Weights of a small contrastive image-text model: 22.9M parameters.
Rows from block 2 of the text encoder of a small contrastive image-text model, named by matrix and row number. Rows with one number belong to one neuron. Each number is 500 + 40 x the weight over its row's rms, rounded and kept within 0 to 999. All counts start at 0. Numbers have three digits each.
Before each neuron's rows are labels from the 100 texts, of 14976, where the neuron reaches its highest value: "tokens" is the input token at the peak. Only what is clearly more common there than usual is listed. The data: photos of plants, animals and fungi (iNaturalist). In brackets: how many of the 100.
# fc1: MLP up (text_encoder.blocks.2.mlp.fc1.weight, 1024x256), inputs 0-127
# fc2: MLP down (text_encoder.blocks.2.mlp.fc2.weight, 256x1024, transposed), outputs 0-127

tokens: "coleoptera" (100)
fc1.559:506476540463566474487506518485498499576549449546465500475489520410512524550571508512509471415493525532503487444430458568495488552493527497451507472437487530439520539476504566500526559443481471445477382546445536430499449521491454510523524508505474499500544537490451506512470522506535471504491505507547488475498556425486543520497473480525461620558496548578595465507546503496572480453474
fc2.559:506480627496538502429466477568565475503549512557554526521511505497505444491482507494515427443462491556411518501508484448454524465513518473485492454502510465549504531481519498572450546428478532495559493392461510504482503478602546467543475449504500451501514390547491480485457462503520468478513433517496492552543555441482478475523479368461423495483570526510564482569468506507552504477527

tokens: "insecta" (100)
fc1.408:503532469555499532496472514472548541533545546415503524473546500575490424510493477610512539482516456522496452477510477502573502434518481469504569509482519504526521500452478501525485518463526509428534526551502423510453487473557431456494521487484582486529514472438466486473498470407466508495586487478478522507537526514429553513593545525485468536517480510560536520511462533470469467543489
fc2.408:475531523437477497512513468541488478441563535544418430536429497463429455465524527485514563542524511539479521504502484500429542452456425473465536452485523509510512490518480502462512519491543536544461502517467502570466469510492581484429527521468497522516479439515452460486476511546567458519531514490528475570552455519458484468476515452546533442509499579466482509477483542479505512480489

tokens: "coleoptera" (100)
fc1.275:473527495454476477496526412528460483506474474507571526469464455441468559530571500494470509494562464452571460455424422506433570557484460505535550500475443537403480489470558538522548446440535522552516416517446496500513460430416457525527544476433518539492460482552503602483477482506521462471447472538473521567527526443527510526499459471558512526462557499523532519462476509448549463485497
fc2.275:559463533501524492525487501507475471544555512493510509488445526503631495540537530531502541484529569503528455516493458474492527512480514540526431465537465487529468486474489435466529552487515494524500430538482466479462438470479568495404457538487502495563500473497538502507495487532497516507492516524518586480517500518567490390466483454569523532513505522498508588565508516468542557500555

tokens: "sciuridae" (49); "turdus" (38); "annularis" (13)
fc1.707:464546487473586458471484487515449636502543523440513514506446509540483443504516470438539494545490499473479555482481535501538465449473472491530535515419541532468471508501555459561489437540483438443523490564533485505498510477463542522506496476484534476549457532502554508504528481571466496522473548539496487518529448463514494494499535468560555463476496450465469372575452491519503568528552
fc2.707:477547520454483526521477507488530534556524508474525542497507506523463472521502509516590577514583526447476531549468486533609513553455556479500553491475500481415442523464500445535478548464521499488489505470438441470462461492486512418521481442442450501518530534498503460469504463525454506486435517574568505466472472438520433517508491459544514465560472500463494446529550547486494544586488

tokens: "coleoptera" (100)
fc1.149:489548479470499501537497521460487539491455453498434519460481415572514574539528549512484505470492474468441492515473532469457552522537487593564491425496493516529505536501580507394514525475482490508477583546502505569506430487546461548532492460413533504552511483504481500449510536597459509488550495529563495591472529495517477499440510488499498477437450483508510498513492568459555521501471
fc2.149:440475497477537448463450483462510508471489469469534434515532508527511556534429526538446559511460457517547485436466492496495492504562431559576571514473531547532517402444497496514577560537604514570513545530490415502497521542573533554414444550520522484554552531517501501536469583521489497493469511457513533546537479474432475516410454462504437468484513505520541442485565461518411516423517

tokens: "lepidoptera" (100)
fc1.717:526417540551535539473449514447515478494548446473566544494432461470512538530480476468439565460545494473476494480449435523464534461493465532491439465523553527487417523491479484487422529497482535572476534526534534510528519455536503466475554519507482434544537548492489512410467491502494459480513588488474486526406521546535577475442531510514515508551547443505538531520612417428480537475494
fc2.717:503444603473486492491504492449504487541497495489578491464504527469464553525510496461442491487511530475516479519458476485494513478515494478486542448514585485525493539476581498518468555540499518453491534554523485516439528520533493493478515509509549510488593612483459471486459509538452485428459509471481541504418519445516452408496512489545484510535486488551546521503579463526520540464506

tokens: "coleoptera" (100)
fc1.664:501487508432513522490491515477569476516521501496565495492462508490495589464450482533532477387546441497597511444452586451510500554579498484501472446564506484513471486504473447509522502468490529548475487447520535479506505470486491491516593472504492496602504512465573505524504388544454544489476511459485518519461507458503453510462521458534475463518539477517575469460416490435561521529449
fc2.664:485471581520495485425481540572485435579519579489534511491490498516562484495518511479464479496474490482528513419490507536450540557513532469617484460479499576525487450556575460494393532523455433480496490446487409485497460438534494524502593489451500483518478507528568464505470495523485562506496565459402504523464463509508510592467507505462453500510505550447498539520502574500537443526473

tokens: "<end>" (62); "libellulidae" (26); "hyemalis" (12)
fc1.21:462493474518558505568400501510496448518472511476476455502464511462437510537490549480550476438460487473497556515478482493504485457502503518556420485472520468534476518510492512550501540454525541465551466536453448499486499461591542481482507432471514459462517564451465475466410473510486532454466565470485523523518484519460474454503586478462412479545486486452544535453485572573556430546434
fc2.21:473474477471472545501475544498557444520472531516519461521452468488463502531402509516546452452464493520503601469483411531454481504574538457465485474479518524464578526514484522548484458543504564482464455557461453568410447510562503480499533378505484535506528532485502475442449537540488519490435547490490486561462480532518526575521512484491524498523458535413521544465493430491486527410493

tokens: "hymenoptera" (89); "syrphidae" (11)
fc1.702:561482536449537528517577491507506493467489574488529427555448479454520444546487450487424472493507595447497438562560561528493491491522560475486568556443527544500516489473540469533523507485497509565556562512446549581475493535525476559480424465561500423543517507516482483503528497519517524537480515437512440470475501526436500508521500438419546512503466500495530517522510470527488477460550
fc2.702:556517532526597421490504512444563505389554544503534539496530455547461491558508486475575488484539546505538482513527487464521551492424495594468477563537508537405475484512464507500490462504516504649460603437519528547559450491491535502494467482522450519524466542539580528478504505470468525479482509467490504516462461579604489505484501500496574505482564533468525596579496546540488426561523

tokens: "hymenoptera" (92); "syrphidae" (8)
fc1.753:497458516435442448530461543456503534489486542499497465506482531476450514496502452512462488456497463520465470509558514448428468463484562475431463503491447544438430525549474497510491498536465498556539558413441573497415550508549488549492502511521504450448526583508505499528544461539435446489458495462513500567458440542561531504515469479460561562501522523507472491512530471461448424479556
fc2.753:437461495530468457534510466525453523508478443469513498465552554428486475492538461492566531507506518536476491470448429449418454487441465493498516526444463499448556473590530538406422527539457515509499622496509502547482582502538440528528417506485510483461543465532490520480551489509509500464437538455503488539477535539486507452491455456535528490524468472536494443484469541481450443484527

tokens: "lycaenidae" (73); "gastropoda" (27)
fc1.309:436560478481531535542497476510470441492511507463462517493527520480493461487462482506475572551514540515538506591522501527499464466476475542527498586445416546541581494443515526400495550440485462500535469538506429441479522533553494484526493474487501518525387544520571482479485481487467537473537493531486535541469542450567571453465442515547514559492450578536479464476457433518507418512452
fc2.309:501529511480509483486469507517432458497453586530407497380440483480492520489595519519513468470467497540478615492464500485504603480468544430472524497550563497470577485517436521443468459534522508475505540582476499530539477457523472463507484570542465534473444518428412490463480519517512555483510486571500477481551477535462448510485490438500475479439437534497538495581434515543475474481513

tokens: "coleoptera" (100)
fc1.355:445497498514482433555407436509510452504546476491456413473549497503539504425551551456500427466587467505557472513504523482381566516500545542470472424509484489516537513499553551466492552477473419506477512545478537517519474480416483563550544522457540534474472481462513509507542528457485493498501563502484527518495455538540458540536504429544433415492510486563504484459457532461557469474535
fc2.355:476463543457498482469468491630503483560548521479495481518517485516584429439457469436454477451472425611534533478548550543499530492498539518574548448536471570539569466535495421490456606532469429500507489488483488439552528501544519505517544495462511468511438550457515490477499532528500549497553531502430474534586547491520514558518550477516438504475523452531509462491442530534562506502449

tokens: "hymenoptera" (100)
fc1.693:474494439512494424417497440418508534534536540507437522499421552461486525514446544573433427540495516460564528493520453508545419530539528539453515502457456533494547552468535453492454469465486466564456455475462508497527514461558497582515451433414469529478392531513526495513467511490429482480448434470570582516438502567504471536519531430567527490511539480521497565467484522488479433500479
fc2.693:480466531483562431441433517539467506529526465602517490535464511535447463509519541568439535418518499456544554464576505510551500506466565460522503522479395471505530539477497526516569537539506511533469465516480552515509494500429530494487531504512493455482427520526563456553520491489482511489449499457508463522466492506501519539469486502487474428463438500501456529536505569460491496575485

tokens: "hymenoptera" (100)
fc1.438:496501448500512514473517522498547494535525542490524469555515471451478522491455507542486482389389499511530433469521533460549493527499538581444462502501497415528555494435456482493535571471468530617518476457468489533485402518505482471510491459520473533514489558498477589504551474453478526553430466508507565538490491526514432513548454541501499454495545433456478508426588483493510449497592
fc2.438:466556495462566429446518524512570597457449520477511561451469521575503480463544492534447454554548504441491564454557406485517492525508533510542520438484516482549467461494457487498500496569532500556453572421395428546484572472461494558486451517498468560519516567509542465514498493407506541518501443542555526469495518481524510469522555504480527487589543474466531530574524526476533466482513

tokens: "lepidoptera" (100)
fc1.271:524558598470514576496491502457518467485495484507562524540468489534567562516421555454473529522542530498497602529530470469531489477517548480487458444575493522417538526553488452526446488490425449448500552543563522555537504504543501540443486477538470471468495520513511504564518550468479570490443513592450514546416536520558485483531471550496464457543506518550526491520483485447458475500480
fc2.271:506436532487490517482518530443513481490494484489540525501428464510455505552612503464477498460477514456528466456490499537581510529532501512525505394539476599458497522536522483474471520483476469540496518551519457476452518465410442501493472536544540527609507555412518483514440501488511550462539489471391540586444510499433476489463530458524541482553484536474520553481556479431467460494560

tokens: "piciformes" (100)
fc1.694:566464458574527511521523413504382545466532454448451516437507517441512450498466520529517501502492466432502499508517493535492511476576543546507526473422502395437502474482568480499506545560508552519456522529468508460434496515470433516590531490493539502467489453537522494426518525528495540531486534473517502520503445493470470545458536470460510511436479426483511514476506515494480537535510
fc2.694:546496492491541530452454485467455446464477478491535471462477511487523517556500482532494521541526562489508504465569487544498539542475514532399449493453526481444477510499467483522536548540474479500502501459573525493514540473483507513519479510468548437475503489553494451521516495500447519451501489590460466443488505535499480462537470499464542532494610539511555475523484465460521486668522

tokens: "pinopsida" (64)
fc1.137:506476393455483563477460468496559479533538484541514507518489437556418525444559536400427512522465523541501410487524573465505475488503551567457517522421512459470475493475474525570562485514486490558508520510504462479547432527481537520524434522560482592481512478538518506580523567492473495478510553543470453465460528492506374503443574529447519494537513494461522503520514481520503526401477
fc2.137:500460493471499510493460465495460503549433528433478479446542484460474504508503474541428527424464453477578505461553472527496501520472377484469498518527534501409544515446501482444536555571516512502489472532529460496601529499505508556486469451484481573506474445440563502504492492528512483492415520515494484478536489490568488504539504506474574492480522485564514486595447484531521452486528

tokens: "sciuridae" (74); "hyemalis" (12); "cinclus" (9)
fc1.356:551491488477479503466430527587441581525531514510465525506527541518458465573442536491462505502562470519487566501494473507491508511479551525475535408400577484443526501502512455496562457587456405531500454586532530578513452504516530463478560484481484432482494508527484484528486404550448564478490506529471476508539520544517505532496583518545475540521477483468527506508459522494519524491480
fc2.356:511529440439467470478461499483476533500525509535477460451448436462421406527536513566597461509458451593483588487488525509491526445531479508486507475573478499497529458416522522554476459471623545497452512454477502535362549518509428544523492474486440483503492535525503446510548522546434465514491547555448506521556470480476518443534543475524419526480524495425442516486547504477478603458500

tokens: "hymenoptera" (100)
fc1.523:502454474512548434447535518481568481497545512467519551489463574445482475479518523464403499462524479514487430498487553546438502510478524556433492545428417542476491543458552505547568508514560527536529530508448559512535543510524474499491478502514424482480482538485567452477565462485543423465413489398586566547491514496529507508480467510520483451504487504470489554498485495452433494495478
fc2.523:546503455566579505451448437508474519544515495558511514566539567464421555515609514537458459449494475461478436499534504467485515426394474467433539582503442433445493476503577408466514492498526521545501567516471485433550496476434495457546383519538471490485412452550524558527526458494546531474490581468433548516514482543562477524486499444526474585511530487467502513503503504494467429491500

tokens: "pinopsida" (48); "cristatus" (36); "nymphalidae" (11)
fc1.568:496557525524422453418450451521501504488503475508525545446532508503544500541476543537463483521500505419451438525509546475480519492507514501479531482474522542555485536439502495473498502452529485430551515546498487539442512543445523458581473473536480526388447520542460477534570533513550434480494468464496472492472491508517445546528482517437526509470549552498559441484498557555546479502528
fc2.568:521506446451491482525450477499509571505505540487475569459493529510516514489485539546484545489442435441456409519428471503482454448472496494435548504516623580471401537513501509537551467521556513459562516479493493539439474483545563480514530465488438537413505515532499434508530562503568449508486454430542453449558483433568412447441479522458551500475515492457508490486481528536540477521527

tokens: "apidae" (57)
fc1.301:544531483446489420451466456419509449491465510499489528532462484543483513420539381444507477577499542518512448456492516506466523515557481489549509499513499498503443556482422513550485509467458532502504540415504539557531478446575563560539527503546505501436529454498510563527440477502552518607490471495496441489537501413444548567483527475498559496484495543469480524440509409542529558471532
fc2.301:545556467485510526460466451479452511395514546475478446505483497412468516475472442485501445425466510524455493442491523499507448543503446492468523477483578468460507560506519580517548545461501579500548510465500588457509539533595474529511483552527426455515556357548548473480507515456522529412435492547436451540447526491493537552470564502513431469512579504505470448472541480548503497464438

tokens: "lepidoptera" (82); "sclerophrys" (18)
fc1.675:477461489494464580514467503551448480530516529435465462510495561517557484441429473404516489550494578439523511506440481521472547498491511453495539450468578510454446523508504511501511489415444482485482586475533534496491581501543539468506484493574487555513518502463481476472466524477490474511460574514482540524466507495470514476507488501599471471497541488456505507520488445498503472537517
fc2.675:508502461433421443483503533525519523437466493499504502471448529478463516508502465421479510506485523460536436515461461528504473509495448508513519503431592469487446547565500454499494525458541528484447475537527539565410556421513556497487565565599534485522580517480534476510516525465445461489514534502497497492512582512517556557520488545549541551543521458438484496561596559479450546493485

tokens: "insecta" (100)
fc1.134:494414409479501556472587463535517529463463484463453452477505452488467479485504419503547485481494404535446538524469495512575529483530429483550430450550546486504543468529519544505492503483554494514516530424487512486488595567507526485470455482487485509534503478504431519531545477553543573554530431550451442555506610432463426562525478517497513441509523492541558518521471555532471498543524
fc2.134:487511460468511524469431464490505529480474505472535442502500527520489478504496476555466523428517463494497484433506462477506496543507459488507481491517485521449526523448450513447452472421453516501549555513469511501571574505553454473448407500516502510521482475526546471525475459463540488547514464593464547513420457484510467565456561570453544537456524478541512493522482454571530502466508

tokens: "coleoptera" (100)
fc1.52:483446473451540453489508520471457496487515526519563512395521571536498513517501435492504456502482505513487497504478502558472528448442523457439474530540507458487451517419514452467547443490486551557464470461512568501580565506501451515511518459450531481481554511480507557497469513471486518523517505480580476557504400495512437559512512482477509515488503567538427459500457516545525488524527
fc2.52:518601477555520487544482452478502540503451513524569434475515483468460477519521465464440437505524447580547514512504534533531572521479485504551493467468457547421501431516470497564492545526533478533552483460499485554478503428432489559416494524462555537507502545513540499473520545457555439507507572518485477488466521540519541509490502543524458497560492525501565432510506482515462488451393

tokens: "lepidoptera" (100)
fc1.511:528499576501495489475462563407529462456570510455554502491476479572470519508511508481455557511529406480535389442477453445518496484534460523504521506619533569493520552517455485533469437455514498584479484610519529500565502515508480504450573489496511369467449565462493489450481508480514490489496544486417430461492524505526548431461552410600491556478543411478520437498488462481506536460498
fc2.511:480442501509491521491536514504493397475504556534566433507530457508450496510517486418523454553470472446511478505456506506476453492557501574486518532533546550513464495542489491462519481543528470582531486521551528477513455529463512506450561570460518440439474483410541499443515506492534525519547554519408409514471565559480527439527527500565468483477477475512431443572524477456476509498468

tokens: "insecta" (100)
fc1.586:498521443575475567503470464493531505521458449482474471456552549492436440526468434501587516516477438523473492505462578608561529600421564478424532547478476416502568429506522528599422547477469468548533500482554535489455464469509498523533464419475486542505507535438437462497509482547429518488471507485519499489480527477535531496441547544476498462512494556520571516516475541498570457473521
fc2.586:444507556574458496468513503516519447469414546505424548527471540548540517481401521514480418369511567479441471554543521464564515502516470533474489553468573526502540493507565505518529448589537455476462524550481492489527400506517512473492522415530548544461484547461491502488459508477500485477488400467535489482542504460522535484476535464466496464516516462578571523495509472512526419471546

tokens: "apidae" (70); "aythya" (30)
fc1.700:488513504502533464521563481492489492541474549556525502520490528523515519523490409465572506555526549501491496547502496516499525443503546516526492419486568466505452521497444487544522557538499529547524465473437569546470457507486547468432522527523546484563577441451508520538443507455507533528482542514460469512519535542449540588425474495460526450571510543407543512495520473520596560509489
fc2.700:465490539501534501465513465538490478496481494468503416455491558487504523503529460450514559494489516516544492593489534522443506524491457580560498452469586460486499515477572532485453521501476541547511547514485523513505487518556465472498496580431542475510574510506458469519514548492498540472461491426506548493469507484469581526443482496496539533589594478534507471482615467508497528467510

tokens: "<end>" (77); "scolopacidae" (23)
fc1.465:481556554483499531503427540424502542509509489537510469483519519457508483565474524530507516484486494560539498509509576547446515506553533577458553538424475519536510442445548431528494516572493622496408488502417528480503527483482526515493483478460496458458552485463555542447496524450483460506432425471500529496482498539517589506561465576458544369472475571516456493532492488519516563450557
fc2.465:448519462529473537511514464511485535536517478480582411545514524532474446517465476516496452503477568533533504471425449485468511470525499494434477430444454500499488466530536482569403545534586535512515501490487478550551440491540440503481529412459394564484506498482531518470547437567474418511434536450449500504465519543532525471566436521511489432476519528504445503531519404532492568501562

tokens: "lepidoptera" (51); "aves" (49)
fc1.166:567489532529546487499554572509464478527540444463499538510478467508537454523526445506487497507435502516522466483432419550515548453545572524533503480490467529436529542474440468486496520527507527519536523588548502525510547462440520494498492480523571503514434550502498517474544531537575434542514487464473507452520494520526515469507455469472580567487534473528485477500536530456492468502559
fc2.166:518538543471481458474568518484472548475579533492497475457541501454483527434529510468587500485470546539483473441489444496453510486560511448465495480460453549513533521462475445512515484482424494469532521487518482466460497490514518520495513530479457504485454480380547549379416518469550450475521477468508429450494505523528426498466544478541515519508488484488512487543501494512454477521425

tokens: "insecta" (100)
fc1.227:442556473538499543485530508556517548456515455516490435416574499430479402506513438517502491493548487525480515530539552533508502565497526487603521512523559474451521538563551563468462514510528496541540511498511525591489520474478472473521458556593558451469537549480490468508459535510518527493446469520491550497453579470481539548476505525493502458468562494527561470600451514552471464547493
fc2.227:477536546421486534472520487480496512501477527417512469534463521542497401578461497499439439511511485543460546498470537426492429583455447424577440456510504418495537520514465507424539510444457553449466446457459539526500511521528515515494464512508524450480579480522429454531447536548520581485537472486490553475462533440420494513503496540526472529555484514555526464469533454531514540455494

tokens: "lepidoptera" (100)
fc1.186:557508547544517499532482507473550439479513476506511441501381417519521488582557503454448501560499470487520447400445370464489559472495503503479482524471558532501472510503475508495474455494451548525494547543488505509554539437442428492469468530561522455519461537453520468523507533563507533478473537504515522516481512542467584470488514526519493514512477440483405409545508449475537533461498
fc2.186:523469471513458481525508514481483411483486431510534493457467527510510570587549534502414571493478491456534543488494504511477493471496531433465610519553541508531454532496536456526554492497511476542519471622501484486470457441460502453441406559517556517528494575506509471546459562512455514456489483497445559503482512575498533426534561521517463468537539428514467523561465433479504533486559

tokens: "insecta" (100)
fc1.231:516540468523476545498548553446525590522492502446465451501533470498455465389475463500507526480514542478499499531505530568573571539477487482519472441489542425513537499570574529517500603496505484475511536461533463472473556504506462511471409496510526488504509502449434425471438479539506548425504534469494465499452520417448528552454485475514593484505568503558530497561538530493460477471532
fc2.231:516511493486457519441489473520492546507479474430560387491527466386430534426427488524504490444489483473502552507480519537544525521510485481594483499428536467493482538476521469477523531498479504422456521556477539522502553505571511466535506456524517465515538538475407529441417507531451536459487521373498466512460510450495533508467508506487563478506442483581554465536518439493532472504516

tokens: "insecta" (100)
fc1.108:446471496407474536395512499510534462523515427459484509520454464509456453444493527503412493485570532472512512530492468609569510528517455533532472483487524516479501521594508506540480543450520474496510537550492520514612493507535423467440478497547514529575536530466474483456486467497465514541490525548450434535431512456540507578494508544508551562495482474518548524553531514459534469536483
fc2.108:489489494454470506484488467510516488458508487435488544541508475497410500564407435531498503524520508551513503452466475432548419546478508528455477467580502481489524477512509533490534506504477400529466464473498549513516486531547503427482529472551507479482482538518590533560517470487516559495462509470480459523459457456499532504473545595455469506483437488498511467476480509469504385556526

tokens: "western" (83); "yucca" (17)
fc1.528:476532515537512577466486451498494470502448472503517501540479502489487478549539465456413440482536445531473498442575456566460498423482531486489566531489523480407507474394537425498466498462473568420455458425596456522453461456520481454468509492548547454434423452495509565514574521440521511446559472494441420467522555499493547518504471508526463476413529495453499543479500486521514515506478
fc2.528:447533578538481486451488498501498529453467471532534511511562546474549407543534433457444480501489399450525460514593544485503469485461466502518512579422512411521491485473515488482526501508452448510586583541470461458470548452493528503520488492486493487528461559462523483483527516598449531513508543468415503449506392484500476551518516501464572474536475480534467493562494458493524518520452

tokens: "family" (20)
fc1.131:494473408486472485423452499504505521459569525550492516476461526553513514486484431495501530528518499529472514485499540459494458487468465472567582401460499479485476482435526453553399554496459391503522549512515534579583460533467549483519459508486481492478541484457512525563484489495519447477542445560478448596542490492482511545535511526570561490472470440520490559489487591553486489534541
fc2.131:476496479476438501446460444479515515447469499500565465475454524483546522510491453512487483461536505560428511539490492408504458473445469486479503536460505496460489447461508517534443536457525462539491568504502561579516531432482483447492382517585443534510579475547490494562512496430546476480452444546517551509439471431475492481489500504513535444462528471539519493511478545534507520454570

tokens: "lepidoptera" (100)
fc1.433:553457534484541492552413546442562491509517465465470498466520497516549505496513456453553523573476423460574485548494464455499442452507486594556483435380464518463578484510492490493472486480516478527523525496500548496508540524440442406491512521531469495521495529577578504477518505500501544456450520479553410518470459478431453485427458505512453528513496482541501431480466470510494506482487
fc2.433:417487476463536497515547480589472481580522494559485484492535494508460533503521501533447495472556547493520542547492540545436500534461481563457490514567513490475409449499553474485544494547541537454469472431520557616444519501460499465441461535508510519500547457499531516477530490549480455538505500487469509494492436508499454475485537502507570521475522501508546503558498540469463472543542

tokens: "lycaenidae" (95)
fc1.583:516510554491503499485468516485530465495515565441515476549467442532477515504501535554587508543470512502468532457501559459513525461517489593492469503490495436510519404490526489399467537503487487445562450561491484485521514442548463533549495517480481474551411456516516537432460498526496434465480463578511503525570528539518492436527497467469507500528527505508437520573443538419471509525517
fc2.583:527516503560535473528547551550514524461498504500520475512523473530585529429472502499495624446506510478490406476570516538522545519476557508453539490556513488457458518457517428532526540516494566536622529556505519446504480549439515490517455548471495503460461453502480494487541500536472487437527535503534429539581492483507473552508530473564501516481503478472501395448524561524469493521485

tokens: "piciformes" (100)
fc1.600:547486516442503491532554441437453488526444490530525492488517497557401472475500465525482509395500498473537518487508514455475545490503462453459524430492591433513455482471558545474480490454495455478507544483504515507487461479485448505511508431439473495506494429565441508470438484460457462523483519468552483466480494528405566567429526536495468512459527432554548468506491408436491515542499
fc2.600:481424524532550542499467505449491441579477450489429526488488460530494559526536534516550463526522485494489527532454518592492544483530480542480510570474489525443444473505518507546570512461511543508493538505481475467447490434494442567452542496457447561479606475521502395515506530489480527440438472507492455557473498482554520508563509488496500438508533582473526478518474554466468542533533

tokens: "apidae" (76); "aegithalidae" (24)
fc1.294:465490412462461447509508480488491502514477516451476477570476485475563564546557440514525447535568496493506506522495475480493473521432447565470482484450484524511516506452500484544417552522508494512507511518518547532442450490475523470516547426585455546551529430524570516539533455479424509539473421491463431480500488555471551484439479520534579541465511518508551441539539482490567546477505
fc2.294:559491546543500551556511468464516598525470524459478538536471470517511521497536444492513478513478563520535553577487483557507515512486503465584503453549580502454471526453488450512527476533570529523513552466543485543383484424480569521622516489478514540503531531537588445546474523469451528596510453524535456455504493469513501541468512544519504511505561453449513512566543553542562503442506

tokens: "insecta" (100)
fc1.206:543477455509417482507494414526467491393487495524484463421490462514461398493438430468542439514487523516473465522519520520543595503532508505413467362534498462477504471593467474455542572444576452456522491437500539448448474484499492476508491470524536532486469565526482484471550516511554581508549542478479525547525514555486483501398517525449533507474525548488547538590481465428499524499579
fc2.206:543497508511464564507535489460490481514448446447459484527522463510484458481437474510469423527490497532482506522523444494467543494497509560509484453541415539601530494517512610441453489490544419451425465564514506500491466490487430506549567535517457499613471552474475456525472489416474492502533535533487451500500541505602520469492463551413442461485549467518509537562434454475524479553476

tokens: "apidae" (100)
fc1.286:491558468488570433537442514514448451513487540454482505456556546545565533455534498461544509505456475509538469514525502503471481525520559540552562465442506451461446494477533521530497495464539484543584439493486485546460453538456544570500515500532515451487544463494500533575415539439470543563456510547501496468492484456461489537474508449484556401533486529494509522572584532566497493459524
fc2.286:490550503545522458488508426503470504538448522482481548547508527455502481514515555482500485496510600550576490572482488498540438520482526538480498490496587519497508522525581435515513515497559574485551473556504538471534569549471527528554461490507560477465586556480453558523458494433482519525533475477468482483554508501466517501534544495540424481481458559482445405553619502562580500470429

tokens: "family" (100)
fc1.351:504542355487522512508538446443460507458540528509512522482514517422522440524530460481582558475491458516511575458520517479449549467452532478487509512502467513520471459434523504527436451457466517420453523499517450502524499493498554531520514482590464511571546459534526483529498496504459510475454488473546451576494466548463521495394473480417504467514475533535508547520561455493510503511511
fc2.351:583468514501462485549504461485464461483497448485461453426451472511506503470497506471516400496511536452539523496513489440536563499518380505515550490591508463482516460464483516495479529523468450497538489524456496495460512480481495460592530474434515525495463544471506495462540548552474473488515512492502479539457488457528512462543502453468477527522484488569496515496433459555535576560572

tokens: "<end>" (53); "sittidae" (47)
fc1.766:466512508538518518554488454485454494449492428522542516486569536534492456423515428540529547450493424531522541474533481565556567527465463497487514536539530450476507516483469464486515559483480516449465515528524532454488472513510466453531537502482462485512529559573489565568493511594425500468528487445529523616494479545413511510468474509432510484485539428452517519469555495499465522481498
fc2.766:427483550591583559549491452489491495501444513477516501511473459491503510460468539510519523519520488443471471500537487505477530528489421480529565475436527551471467509506512474504508555543543482513500523508546515459496454510547464465486443487481552480487576487487486417497463484531460546508420502505538563480442412496528487529510487570501516491543536466478502495557487496563492470551557

tokens: "<end>" (100)
fc1.567:476520472545487588477477444460462473497503530544525469514553572472455505500426461465534475513519466518553498481504523441436570464542527449527534453476466438498419503471507458550515497505521498546487536540547535496562540460495518488528554490440420477450520561488507478478477449527493577520489482522526501451486498474518498493509515499502534469546473570552585528468525444481518502465478
fc2.567:543456492583499497499563462554444467517461531483507552466525465491497504504515478510490442449500510562476480501501518511529533537494545563470474472515491507589441564504475534532477485486536576460568440517570430543474448569520532476535588500516561482508522546498448505509501478490516527510443425510394449517469480565485521479549522485546507510471565433479424483526575499486500514480529

tokens: "lycaenidae" (100)
fc1.650:492533535507527526450497538487459470525520442526500503530526501501506507556493552450496501527465432540578404590528500438557482503539485522488495516505504508521505390484517545516541542518481441493512451519445541466520435519563459481473461557463506562494430551515485496561479451509505497490515531498505561533521499479512521498468470557520527478460543510553479500539523509549532526506460
fc2.650:535586539530482509439481507502491492484489504520503554563519537514547530508487473504552525520511458561542475553462516505496489457487489396544471565442551469523496349430459484465459571527477491467540532548502517512498459438529477500479508552470456556527528473473457487558474467495554443553453454492463584549524555491549447470502557519535517542449443528438585443528492505529530516468438

tokens: "<end>" (68); "gastropoda" (32)
fc1.276:461574507460476556511468479473540506496502418448457499462453471496510523537451521487535557517488508452470481573524450543409541454463467491446531496509508541521503475463482479496531533519484508475457398496476525445454548535519424480543531528459524552438506481450480482552483415498465435490459537494510489541489454483411528515404519512488479532469504527516466499408522473497569541448466
fc2.276:520502539527436486526546475472509525489434423496504485462473490468487490463481468534548465477400506482519534505494454538461580504481430426518524540445447499520494512477520553520532479570548567475470536523517475467406494582593457513501563555494515553510520527497455416499479489644457459457456492477518469582523510441474517431504533522440447535517558556489575492550577514516504497519558